A small image diffusion model, trained from scratch: 48-pixel images, 11100 steps.
Rows from block 2, named by matrix and row number. Each number is 50 + 10 x the weight over its row's rms, rounded and kept within 0 to 99. All counts start at 0.
# ada: adaLN modulation (shift, scale and gate of each sublayer stacked) (model.blocks.2.ada.weight, 1152x192), inputs 0-191
ada.763:46 62 43 50 52 59 51 54 30 47 42 37 58 46 39 49 47 65 37 67 55 55 35 47 32 42 43 41 49 48 58 78 42 23 49 39 46 58 44 59 35 58 48 42 48 61 42 26 54 42 56 76 25 53 55 48 50 62 41 48 59 50 56 45 37 43 53 41 53 44 40 54 49 41 60 50 66 57 50 54 43 45 43 38 73 41 43 50 52 54 32 46 40 54 45 42 57 57 53 56 33 52 39 62 49 51 61 54 67 48 31 37 41 21 50 43 77 59 59 43 40 53 55 33 57 29 54 54 46 40 45 60 46 39 59 45 56 57 59 53 60 46 54 45 59 40 48 58 27 60 52 46 44 58 56 65 57 54 40 46 47 38 53 45 56 49 58 28 47 37 53 57 44 61 41 44 53 49 56 52 42 35 39 48 54 39 42 43 55 47 58 63
ada.764:61 44 50 49 68 42 54 48 52 48 74 22 27 42 56 68 41 54 71 41 43 51 57 54 47 48 67 36 55 35 48 45 55 34 53 53 45 52 52 45 54 42 63 42 40 56 42 68 57 66 42 62 34 53 40 50 55 43 67 44 17 40 52 36 45 33 55 49 62 56 64 50 49 58 59 40 44 56 43 57 42 49 49 68 54 21 58 59 46 61 42 51 36 39 47 54 60 43 55 53 40 44 61 53 58 47 52 46 59 53 49 53 52 49 54 59 44 79 51 59 64 52 62 40 41 43 62 46 63 58 42 41 47 47 53 46 43 56 50 67 38 43 55 57 72 58 48 51 69 52 39 43 53 58 63 30 58 54 46 48 50 40 30 45 44 38 52 38 43 53 69 54 53 49 44 55 52 42 56 47 53 44 73 56 63 58 45 43 55 52 43 62
ada.765:44 41 45 29 50 42 47 44 48 50 47 43 25 46 42 35 54 48 47 42 50 46 41 50 36 52 44 53 49 58 42 25 55 52 38 40 34 44 36 52 37 48 49 38 43 45 26 47 48 43 53 41 31 49 45 31 26 43 48 43 47 46 45 55 57 48 51 52 45 49 50 46 40 50 44 53 46 35 54 49 45 51 40 39 50 40 35 52 56 46 50 35 49 46 35 61 28 22 34 41 46 39 22 48 44 44 46 46 44 47 50 33 52 44 39 43 43 30 44 44 39 41 49 48 45 48 50 20 38 40 40 62 52 46 43 37 41 44 45 36 43 58 48 43 53 49 53 47 45 46 45 49 47 16 43 62 40 51 37 54 45 46 12 42 51 40 42 58 48 50 47 34 38 44 48 52 46 45 55 44 40 46 51 44 42 40 50 53 27 46 40 36
ada.766:42 54 47 68 41 43 61 46 54 40 46 67 55 52 47 50 55 53 46 57 37 60 50 46 40 64 39 51 55 56 54 66 60 58 46 52 63 55 36 55 55 43 37 36 44 42 27 52 54 58 31 37 41 27 26 57 35 46 58 42 44 47 60 40 57 49 45 45 52 50 45 52 55 57 48 52 68 40 45 60 68 61 43 61 47 50 57 46 48 41 40 46 58 50 40 54 40 57 53 54 52 46 34 47 28 34 38 61 69 53 40 53 56 51 50 41 34 35 33 25 29 52 38 63 41 49 63 55 56 29 40 34 48 53 36 53 66 51 45 38 51 50 60 57 55 55 47 51 58 51 48 50 57 46 66 62 39 38 65 60 43 50 75 53 30 35 54 54 40 64 48 59 45 40 39 47 53 46 65 75 49 37 42 45 50 51 52 61 70 46 56 50
ada.767:68 60 38 62 60 41 36 62 34 40 48 27 43 45 52 56 52 59 44 42 64 47 61 45 45 51 55 68 38 48 44 46 55 31 71 48 51 42 61 52 67 50 50 38 57 69 50 55 55 58 51 57 40 41 48 63 62 61 48 47 56 48 45 58 44 66 47 49 52 60 38 55 58 47 69 49 61 44 54 57 34 53 47 52 65 34 66 43 43 39 69 48 47 55 54 59 53 49 31 42 44 33 63 51 54 52 62 50 56 37 57 44 49 49 44 29 32 67 61 61 43 59 58 43 35 56 38 37 46 46 47 39 36 40 53 44 31 53 71 64 51 69 62 40 39 50 45 66 49 67 52 49 67 52 53 25 33 54 63 56 58 39 67 50 40 55 54 58 58 44 49 58 50 49 55 60 40 56 49 48 39 48 49 54 61 36 33 38 39 41 39 41
ada.768:49 66 42 49 45 53 56 50 47 62 37 55 48 40 59 61 53 66 62 61 69 45 47 45 65 43 34 55 31 50 69 65 52 44 37 43 44 63 42 54 42 58 69 52 61 46 51 36 58 57 50 55 62 49 48 41 36 30 38 61 81 36 44 52 56 48 50 47 61 55 40 52 59 36 41 60 58 69 62 55 56 42 70 35 44 53 46 40 56 47 54 43 55 68 51 41 45 60 41 56 56 39 48 58 61 47 51 55 43 49 47 60 56 43 46 63 72 49 50 27 49 33 36 45 65 54 50 61 60 58 42 50 47 57 37 45 61 43 34 40 62 38 37 50 52 65 55 37 58 37 47 56 52 60 41 70 31 48 41 58 50 48 80 39 64 40 38 46 40 46 58 38 51 46 38 47 59 54 48 56 52 41 48 43 47 72 52 55 46 52 52 38
ada.769:48 39 60 53 58 53 57 46 60 62 39 43 57 40 63 40 58 33 56 42 55 54 70 38 58 49 66 47 57 46 55 58 60 56 42 62 52 55 59 50 65 45 47 27 55 56 56 44 62 58 58 54 73 64 51 39 48 44 42 48 46 52 53 36 44 70 39 60 49 45 59 56 53 43 71 67 71 73 40 47 54 58 62 71 32 56 59 57 49 36 49 43 44 45 41 46 74 35 63 45 48 40 54 47 36 45 47 44 59 50 57 57 31 41 48 46 49 49 41 45 32 48 42 52 43 63 54 31 44 31 62 45 63 64 61 45 73 53 46 56 48 60 39 54 41 57 44 51 59 41 58 51 49 74 69 47 54 69 70 51 49 64 53 61 42 48 42 41 52 51 56 56 66 50 42 52 53 49 61 47 47 58 43 55 61 60 38 49 74 55 53 41
ada.770:44 66 52 46 56 72 55 37 61 43 55 50 43 50 47 39 50 39 59 54 59 52 60 45 52 43 54 51 35 30 63 49 59 35 48 51 56 49 34 48 35 48 54 53 60 47 68 38 46 62 50 36 76 36 45 62 59 56 53 45 59 40 61 54 48 45 42 61 32 37 41 51 42 64 55 47 46 48 61 24 44 48 40 52 61 59 45 47 42 34 66 41 55 51 43 31 48 43 54 63 44 40 49 58 41 54 57 46 56 39 48 42 62 45 54 57 45 63 45 52 49 48 49 59 41 43 37 73 50 52 41 57 48 54 54 62 31 50 51 43 45 54 62 58 27 61 49 43 38 40 54 44 36 67 52 57 39 34 41 50 51 33 51 43 54 43 66 44 58 50 38 70 46 47 47 47 33 50 52 64 55 55 38 30 31 48 65 70 71 50 76 45
ada.771:61 46 60 29 50 43 53 56 45 45 36 63 40 51 58 67 60 57 50 44 58 56 59 35 52 45 44 52 44 56 61 46 48 34 47 45 68 30 40 63 53 57 58 30 62 43 71 43 49 62 52 39 59 43 67 35 42 56 41 75 48 61 57 48 42 62 53 71 37 47 65 38 49 54 57 69 83 40 39 49 40 46 57 63 60 57 35 61 53 43 63 47 61 73 37 56 41 44 54 54 19 61 52 53 47 54 56 43 51 43 64 60 56 55 43 62 68 44 61 52 52 52 56 55 54 53 43 43 58 60 52 57 63 57 62 63 58 44 59 63 46 55 51 42 42 39 48 39 50 61 63 59 45 61 44 46 43 41 57 66 28 54 45 55 54 62 45 46 54 72 49 51 56 41 47 59 42 46 56 54 47 45 53 49 55 56 32 57 61 53 48 40
ada.772:60 60 73 36 51 33 49 51 51 62 64 58 56 41 60 64 49 38 56 59 47 46 54 55 54 56 56 39 61 32 50 77 55 54 57 64 39 51 50 42 46 62 56 38 39 45 57 40 54 49 54 51 44 50 66 62 35 54 53 52 50 44 65 52 62 61 54 52 45 47 55 49 51 36 49 48 74 66 49 50 47 56 61 52 55 55 41 54 64 53 60 47 87 48 32 40 62 33 37 32 44 55 54 55 35 55 49 56 53 66 53 37 65 62 68 54 55 55 62 40 35 45 51 61 43 32 53 65 62 55 31 42 47 53 52 51 65 62 72 69 46 45 40 51 24 52 37 47 50 70 46 45 52 53 39 54 42 39 42 48 43 56 47 56 49 42 54 62 55 61 41 51 65 50 50 59 52 47 54 35 44 62 42 53 62 59 44 68 39 52 47 56
ada.773:47 53 35 30 37 53 51 50 64 48 42 56 41 39 48 43 55 52 53 60 49 34 58 43 61 45 47 60 49 44 43 60 45 51 57 46 43 49 45 35 38 44 60 42 55 43 59 50 30 40 43 55 57 38 46 40 55 44 17 64 80 42 41 47 34 55 47 69 36 45 38 60 55 52 53 42 44 53 42 44 65 65 59 58 47 56 41 58 55 29 54 45 51 54 38 48 39 39 60 56 32 49 59 50 44 48 63 62 55 43 36 65 37 62 70 46 69 62 64 49 45 54 53 56 38 38 59 71 48 70 64 48 49 53 38 39 43 56 53 26 44 64 41 54 44 44 31 47 44 56 37 57 54 42 45 58 39 52 42 42 37 43 65 42 63 27 38 47 39 47 54 60 49 42 56 43 52 46 55 56 52 58 39 47 30 50 56 45 66 55 51 62
ada.774:51 62 51 42 51 57 60 39 41 56 61 43 41 35 51 51 50 28 40 55 55 52 47 46 65 31 39 45 58 50 47 43 51 61 47 56 54 62 54 53 43 47 51 49 59 55 46 45 48 43 50 60 71 40 53 56 54 42 56 56 40 50 52 46 49 48 45 60 43 50 47 48 51 51 36 40 29 56 59 56 69 47 61 33 62 64 47 48 55 63 60 49 54 65 32 36 41 47 43 46 57 40 55 74 40 55 62 56 43 59 45 52 67 51 42 55 60 81 66 33 57 45 72 56 38 67 60 45 56 73 45 53 52 42 29 55 37 40 49 35 60 33 48 52 47 44 52 54 77 48 57 74 49 37 50 47 58 42 62 65 41 54 67 36 61 52 52 59 38 43 57 60 35 45 57 44 60 42 52 65 35 58 60 51 49 52 37 54 57 70 61 39
ada.775:42 69 52 23 47 51 58 45 32 40 63 60 62 52 45 51 45 43 66 52 57 51 59 55 53 29 37 64 35 52 43 58 37 58 55 34 42 37 51 55 43 69 47 57 47 43 38 48 55 67 59 43 59 49 57 64 54 32 56 58 74 42 44 66 50 59 43 57 39 47 55 57 48 44 30 52 63 34 72 42 58 51 46 50 48 68 33 55 47 48 39 33 58 56 45 39 46 42 53 60 50 46 59 52 49 46 35 69 50 36 49 51 58 46 51 67 80 58 51 48 71 58 52 52 49 51 51 62 55 61 46 47 63 41 57 47 60 46 44 59 55 49 36 61 51 59 55 67 57 48 45 62 54 46 65 57 41 37 52 47 45 42 49 52 69 38 46 51 27 29 50 41 54 58 47 53 59 39 47 62 47 30 50 45 36 40 48 60 63 55 40 40
ada.776:64 65 65 53 54 40 69 35 56 52 46 44 37 45 63 51 70 45 40 50 48 61 50 58 56 57 49 53 51 35 56 62 58 57 52 55 63 48 53 34 48 46 45 39 54 40 49 29 47 63 44 46 58 57 41 46 57 38 47 62 56 52 62 61 46 51 71 52 49 62 52 41 49 61 54 56 61 62 55 60 32 41 41 44 55 61 24 45 35 63 41 36 64 46 28 69 52 45 35 40 53 59 75 69 53 41 36 63 55 44 54 57 71 52 50 43 64 46 34 51 56 39 58 48 46 58 47 57 46 34 45 45 78 50 60 57 59 42 57 59 42 65 40 59 37 60 54 50 53 50 63 40 43 67 40 58 66 56 47 63 61 53 31 64 52 56 44 38 50 53 45 52 52 48 69 45 45 34 34 45 49 54 59 67 53 52 43 49 63 48 42 58
ada.777:36 67 60 36 38 54 45 58 45 52 46 66 60 45 48 48 38 49 44 71 58 36 49 54 56 47 46 60 60 49 46 44 61 62 58 63 54 42 57 35 59 53 55 25 66 20 56 53 53 44 56 63 53 54 52 55 68 42 44 54 57 34 51 59 45 50 42 61 36 54 53 57 54 65 51 50 59 49 41 50 58 59 47 54 46 60 53 47 53 46 74 48 60 52 45 45 50 55 53 55 48 66 55 45 55 40 33 61 55 25 50 62 44 42 74 68 60 83 51 49 63 63 29 50 22 58 56 55 57 54 65 27 46 49 51 39 65 47 78 37 61 44 57 52 55 53 45 49 47 37 54 41 46 51 55 54 60 44 48 51 52 35 46 52 52 44 39 54 55 53 46 50 47 52 67 32 61 40 41 60 46 44 47 66 57 51 39 51 41 56 41 47
ada.778:71 44 71 42 39 57 44 47 49 56 39 56 48 41 56 56 54 35 57 53 59 56 61 60 54 27 48 48 48 26 53 48 57 67 57 46 32 58 54 42 60 62 70 25 44 54 59 55 42 60 58 63 46 39 55 73 33 57 30 66 82 66 42 42 50 55 44 53 44 48 61 51 48 59 51 51 78 56 47 65 56 65 57 53 49 51 49 45 36 46 50 45 60 55 52 54 40 46 52 55 24 63 73 59 40 47 48 57 66 50 50 48 53 45 57 61 70 48 51 44 48 45 45 47 39 68 56 59 58 47 29 35 50 45 59 61 48 48 55 48 46 40 60 53 48 43 44 56 57 40 48 42 65 59 43 71 39 53 61 46 35 47 74 54 58 49 55 41 58 51 50 58 58 45 53 45 51 62 49 52 45 62 62 47 52 37 43 46 60 45 50 45
ada.779:37 46 52 59 56 54 45 61 55 58 50 63 65 49 76 47 42 54 43 58 46 44 62 51 55 57 54 65 54 56 62 49 42 55 56 51 51 63 44 63 73 36 42 56 42 37 68 58 56 49 55 46 66 58 41 71 71 51 31 42 44 54 61 38 58 53 59 59 57 53 47 46 61 52 58 59 70 41 43 46 32 46 65 49 47 55 49 60 48 61 62 56 42 57 56 49 85 57 53 41 51 55 51 43 47 41 47 44 62 39 55 48 51 56 64 46 53 76 46 52 68 57 46 70 49 48 59 27 38 51 71 42 65 45 45 44 44 57 48 60 60 43 42 58 46 53 45 71 37 48 68 36 58 72 56 45 49 49 55 57 52 52 56 60 43 55 39 54 52 65 43 51 58 64 50 67 51 39 63 47 53 41 62 47 74 61 35 55 56 56 41 49