config.yaml
model: "image diffusion model"
dataset: "microscope photos of single blood and bone marrow cells"
arch: "dit"
objective: "edm"
head_dim: 32
muon_scale: "spectral"
adamw_lr_other_params: 0.0016
steps: 11100
epochs: 14.6
final_lr_fraction: 0.1
Rows from block 4 of a small image diffusion model, named by matrix and row number. Rows with one number belong to one neuron. Each number is 500 + 25 x the weight over its row's rms, rounded and kept within 0 to 999. All counts start at 0. Numbers have three digits each.
After each neuron's rows are labels from the 100 images, of 14848 (inputs lightly noised), where the neuron reaches its highest value: "place" is the part of the image that holds the peak. Only what is clearly more common there than usual is listed. The data: microscope photos of single blood and bone marrow cells.
# fc1: MLP up (model.blocks.4.mlp.fc1.weight, 384x192), inputs 0-63
# fc2: MLP down (model.blocks.4.mlp.fc2.weight, 192x384, transposed), outputs 0-63

fc1.333:443535530503510455475537518498444489488483513533505485543484508500507493492490451527540532511489510522510506487472528513447509526461517524502488514480505498437494496519512518522500490526467531
fc2.333:529549454489554468524523454473548559491489486457500496510473483487493475493460444518567483476529511492497521528501486511446481486477483503474499530475489516450490484523528532479499466515488521
place: centre

fc1.22:509512530483531532512481522469475533500509491548524536474553391556494472482509483499508471499460483483505468495478536512524511492492497466521523467495497493493463500483528455519512501552484485
fc2.22:481523527518507495492511503513509468461457516533508541450436478483523527482513475506521470511492491467441503532533509496471532475487504449492535537476496473512477516519574495519486519479507521
place: middle right

fc1.143:471447444428494483506481514507482483522465501516582499480474510477507489510501490528491489500490511480509494448535501489535515498454492529497456499527483531519503521489529508495496476516454535
fc2.143:538486451510474471520529488508519502535504526490558515501484512505482520503486487447501489496504518538521478508545488515452519480500519481530473473465515490512494472502498522485474494485476508
place: bottom centre

fc1.360:501469504496528478485504539456510506538456463551536489492469472442536497546504543487497519475482515513497485492503508496512526482474516493480524536505512488527546514536508519479497488512506467
fc2.360:495534497523486519492475524513505483545505465526522523502493461550473521463501487515488521517476524510509484483515521514522556488469527517471541487479530508474537499491517498540504508474482502
place: middle right; centre

fc1.214:484482477473476541486454487501549531477519507490531483474501493480482507455478482485478484477501518466542477510505510502461507505490497463520444496481458506501540517459509483518513508471434521
fc2.214:488518487499527472473544495509549464490524513493522512503491499527499514530523534508505484530492491454470487499501488524534498517492524449492453491521458505506534500541503515498507480516529498
place: bottom centre

fc1.84:515502523463492539504474517478526470471451484504511491472468517509483523517516509490476510534504517518474523476503534491503519523475489512536477520534489493535509512503536537503512495499524502
fc2.84:510512449469488560528464480503484477499549499475503488474479527521506505517500512500501451535501518503458501540510506505499482460508527449535492527517514503507496504518460522500492466539508510
place: bottom centre

fc1.346:507535531493481528523452503522519488504530510524500516464501484538476528515516507466471482495487524465487470494477502498486482515451469494506484503503505541507482512472477493520453448474434511
fc2.346:472527499500531519487455510506483489496506464496504501505503496515482511512501496516465487534497518526511562454466538462493492511503488455502519529510457490505507473472496507505521447521512474
place: top centre

fc1.80:471491454480479512491496501564507506472457490509530487498512485459490467520506461520511545512482492485531484473492515520509512468450501487522484470484496506531504534462527511495475499527481508
fc2.80:519537495497507512524473511431490492490498506483474487545486501459499507529483473474525483503530511548529489489514501494509465490449514511457555500480490495514485485461471508456525508487476515
place: bottom centre

fc1.36:497497474486513501510461461547453513481498507485537518471481485478483452492485472524485536515519512458474545491516492491530494458492526505543497474532515502473473529483509506523489502484438492
fc2.36:498480522518571526496466550495544497471506498514502500505491493531505484517498472486475473493479525574487429508504489513567519509513475509505388514518492524453493513495540460526521501442479490
place: bottom centre

fc1.13:503486462505509459488482449512503499453456531486479506499455552471471490456463532496451488506489477516475480466518483446500540502541463495474497521459496499437489515508487510511494515496476504
fc2.13:481496481547510448487503531511487489532535497532488509450469550478533501501511545495450476516518494443469498469498489511496458483503492513442527500505474530498481489508522507520509522501477489
place: middle left

fc1.132:505508483523494492514543448481498500476473504491520512537470517437486507488439531487450506486481467505452518476513485468564463510467477522498500512502552473533496499522490496471501443503517474
fc2.132:515467515468498511524449445476519480470489507476531477468509512540508474503552471530548518519468520519545511490504480453438489516524480515508526473497567462472518494489483522489493568492505513
place: bottom centre

fc1.313:478486516521486476508514489450453471513572506497519481481470523496491508483469522481464486519514464498513459540462475519492522498462480495486475475499497467468489538504509522473495465518456496
fc2.313:526491473528471447509532523571534465497419491505492495522428514513494481478475507468493515504482456469509507507480507469496477528446521530481547481485486519468492533521467517469508473506471464
place: centre

fc1.189:501478516543477491514553485489561507553508458489483503532496497476495465492509490474492504458506520518479511497496479423506493489505495486493516525458486531461525496492508472547489470502499511
fc2.189:517493468523503488478537533561451508461476516534515503557485494490493474528482517480483497467514506480454473490505529575507506534504523526473503563481486477511501499489461471512496491506496520
place: centre

fc1.302:502509524495523506493520524464507499477508505459501570451498521538518479492505513517485486513482512543494477511522452478474486522532482481542496522500497492445496510489459490536569475499488488
fc2.302:485462488524470525459500486491485523503482518437512472511499498509478517507514482446520466487494510522527459504496461491499500515474473558474489492506493477526503518468504505468452527488468513
place: middle left

fc1.154:484499466459497474480482520520507483523485517515487501476449477481490498475471501495504513555478468548528533493539486470526542500553510485513491506457487504542514503466512514530507454509467534
fc2.154:479520501509540473514482480486464477468495426502531494500478507497509488489514510500503488527519471441516468482506521501537509488470499540487441519481523498547492484490516534512493458528494515
place: bottom centre

fc1.299:513504521491506504488555520455515490501510530524468550499499478525483493533500521454457473478486495503510467519509484478497538531572516464517510526498508498453506500492493475512539504488479470
fc2.299:508517551470474460481557516507487493506517458524474535507479506494487507518505511507483501499503507493479526499529500497504449478456468485474521467493505485454504471498529487459463506482486484
place: middle left

fc1.327:503508503525490445481430486536496446511527570524519552495493478509507483507523528488511510469462550494509498508516517510487520497500528511498473519494512466495524469550530492471510453518478529
fc2.327:505492531537493425506452540475509464509497454475517482515477500503527499486502543496492508420493534506504521511494474492494535530482514519480522505496528536471486455528478481468489440510492520
place: centre

fc1.277:472511532480510478489468518509475516485520489486474512520511522498465497501447529482519442505514492458501495481491484518529519471557515486513501491472481467505477490503483495445524471503535466
fc2.277:519518486490507524508461460474499503496513474478442501529555518503509507500539520529529538496499540548502492522486464480578534522476511484519502452480499522501530515536495497450501495500484512
place: middle left

fc1.340:476514492515487507498458499450474479511535529502496486495473492510517536559514539520465467487483474486480501495509516518498540515487480504499489519508511514519476478525544469451507488521527491
fc2.340:475472511505522478505513481466494496545526534518489515493538510496482465432469463457537453517477514484523519518476494517497548511482487512498500471511495525492492524470533518538490502459461494
place: bottom centre

fc1.103:501509507539524528526498491473496537478505547491462521524531483550496497463516468496472493458490499459502507511475474480489477530521481470501542482499496496450477491470497478468474519511461495
fc2.103:481545508482501509471524495492532494516499509518491539509537471498479473470562454524480504522493469487541484484473469493491465501455513497559522475543497521500494499522520447499534491532499489
place: middle left

fc1.328:478471488500497455543482488480502504526491466516497488501481506490503499478490543513524501456511465485474471469513482456516495462528506524512495476458499507442527509516492533441456504520520493
fc2.328:512450504495463491503446500483474487512498457484521497523463511506515512512491520531555470541506507490470536528487509496532495493466506488510490536491506526473484506491515475483523486541510494
place: top centre

fc1.187:496483530498463475522508490471487469513478482490480469531502496499481524527468511507526488477507483457506508503496514541450480489435503514485479443484479534505480494480528506455464505467471515
fc2.187:480497479486509517486564462525505499493499536498469508509524495494519517526496532510509469534484525475531470519512474457486468478538481534517493528512467496504506492499458520474536476520493521
place: top centre

fc1.286:491467520485509490516494512514494497552495497485554532500499510511529449476500474520515503517494495506485515515465479494514489506485483494488469521507502516513505516469480509511529481542527533
fc2.286:481503495515508480475524496495457499460492523530527499503480513500487478463513502466528512540521563503502519462476486469570508509492499485461483507531496531488502524486516494541483493529492489
place: centre

fc1.230:498543483464475530495460481519508509526518523490533511476514511507506511458475514497457478530478510540505481548530510524517554482515556530489449520544512492492505489450508439541502464526491500
fc2.230:506454477515528477501518491510535486515520502495518497509488527468499481529509481514556467490478501540490475535505505519472543492490545516528470505462481506527513508532487555448490545480539506
place: bottom centre

fc1.245:475489546500541481535536510452462498465497482505505503488474496509494478497531437485474487536502447513522539497495461516496527548501483520496518487475516503532510512451464517466500529503445484
fc2.245:517489453511537477451531481537523524538492512502507497492471496515511478509528462480495503532494444488534465498499542477497453444502512477479477500489483498524491490462522516476497548502455481
place: centre

fc1.198:491510517507479441484481481526557509486454518485497509523500487495492507543501517463469515494503520493490497492517498502443516496503499504479496514477481525493474499477508487452501497503529498
fc2.198:498484498509528558491514479536555501491450539484514496486509499500513499436494483527541539487508463499502500483493499503551523509509495518506492499511485525477473481526514494532501507503495491
place: middle left

fc1.160:474516548507448510545430510481483506463535493461500498487514504494507520506536484503550561537509469530489485456513475474500485517501498510469484503497448489528510477495507531480508585488501512
fc2.160:513518463501439515478436512501499495536453494529485494502520507506517497492540494508523441527524466463468512528492516516510507473495521483483502501507551542529505507481483542502488576497492500
place: top centre

fc1.268:520521486554488495455545488484463507496484498533494484503479506477520519481497465532495501481513542522494504485514511560525478494502483522558529485478517500496489508472476528468485473525498467
fc2.268:540497509449531482489456521499468495484471500525477525503520523524464458507460503472497489521533482511504491489487528557461488485540480527419549518513493520537497493531474472532504524462553504
place: centre

fc1.126:506520486497477506498499488505497474453517477538464523493485510445453497491495462493498478484526483486495501488540473507449482457492505476514533504477488527489501543503478507498509486462504511
fc2.126:503502499483491512494507507512512497499515506543485501533503476479537480547518521516539422517500505498508477463447460506528477490563502514484497484488510463509456494505521501548484458492468505
place: bottom right

fc1.376:495505506500529462508472566504544510491479494496473484523478500473507503472480495458467519511526471517501509481461561515467495469489495516529471518479494501539466507500502547506502479505484495
fc2.376:494488501520531476493477434489441546506527507512527502542477491474513512489492503471478471529463482457519484509487433481456503518491483464497520527481490492542509505527480544518506496495486476
place: centre

fc1.201:468504525474482543501486471486515495481541530493501488523478499505490504489536564503484528474549523519482435523486525488510503508489503501495496542534478497551486505511497572477492484504483492
fc2.201:517494467477503558504470524527485486524459473497494497541486496511498498507517556503472474499449516496480566488489467523510494487492504500509489543513508508532511495510511564473503494523505486
place: centre

fc1.231:506480461512487517517508476471439491471485510487521530517483501486483491464493468508505485522518489490541507456510474502525479497481514515493504485528507491531456493506530492486449532509537491
fc2.231:502547475471483509490472514456472523517508489506508505496515486526534516492507532505466503493495509487489518453521518498513525541524500497513513528489510500451508498462495447531518424501483503
place: bottom centre

fc1.207:498526501490498496539534503541481461467479462501492494468485528505491497505503483516552492491506496493477468464461501523469531466448508482501526519489500507531504542485504484512487476503506529
fc2.207:505522525514484512477540497463508519504523505515492509471506490529518490497524482536517532520501493513491529517481497464491496521587504500456486501514521483524503477521511473508505498468529528
place: top right

fc1.249:488513540518527486509479477491506512543511487500479505463502495495481484506532483480530506509567475455510491529476498509504523519525483476466480498515484496558508510502486506490500516490506514
fc2.249:490503529491469539516510475486509497547492473515492505532503488537537539511441507520479489482554514459500477531512523517451519504478484500539475511494475473443511484491507492503506481494505475
place: middle left

fc1.269:492502488483503497468495455522495504481518509497487515481488551534472508474481486514490502490522481497492453474504403464500466467549464508515510506496461502470521508502411490512485475486485515
fc2.269:506569546483501504502505544535482543482502516494439490456478534500546537459493498517484472515520499484460509511510538491493516508433500510526514501490519505531498490505531475459514515467518503
place: middle left

fc1.317:484501494535438499474531513498468520490569480484464507539559481491481495500475482484498489467468475471527466479518482486514488484562493483478484527410491537485494492463507476487495516511498492
fc2.317:504488486475568494498445536524477487496577503496486507465447497539519508506506491510497490506488509478466491475495513492472503488487492503524482475555515541492501499520522497502494485505485506
place: middle left; centre

fc1.129:506520506544477456501574494469504482535553539488462519499525490492500512492500491494465520481525513520500537518520498469490481510489504505515493519509510482489494488467459493495497497512489503
fc2.129:480525516540481467520557526510488475453464470496516495493499497475500528492469484470450481496472492470506491510492500516506488499492504506508498521518478534481510503457572491506492491540522485
place: middle right

fc1.76:492461466502549516458525516477509519513516488529494451530540508497502517541492536512515502469475497440508492498467491537505548499519527481506535518490509501531501511470538475464411515515517492
fc2.76:509443480453515494555513499504494480524501533502515459469482513478495483512502499464527527495477455521469496471454519489551481550504477502506464468488499533489489509476466505487547501527486516
place: top left

fc1.25:502531478500494481527453471510476508454548464526491490487509494510501492486515547470487471556473504496470514508469511453420442490507475506518502495527476479488485502509522494538509446509504499
fc2.25:510512520507516491475478544483529537536462555490516501479504501504511484495529499474528528544505500528490495507494492553414565521496523506500496495511530515499501491508455490537482453503525495
place: centre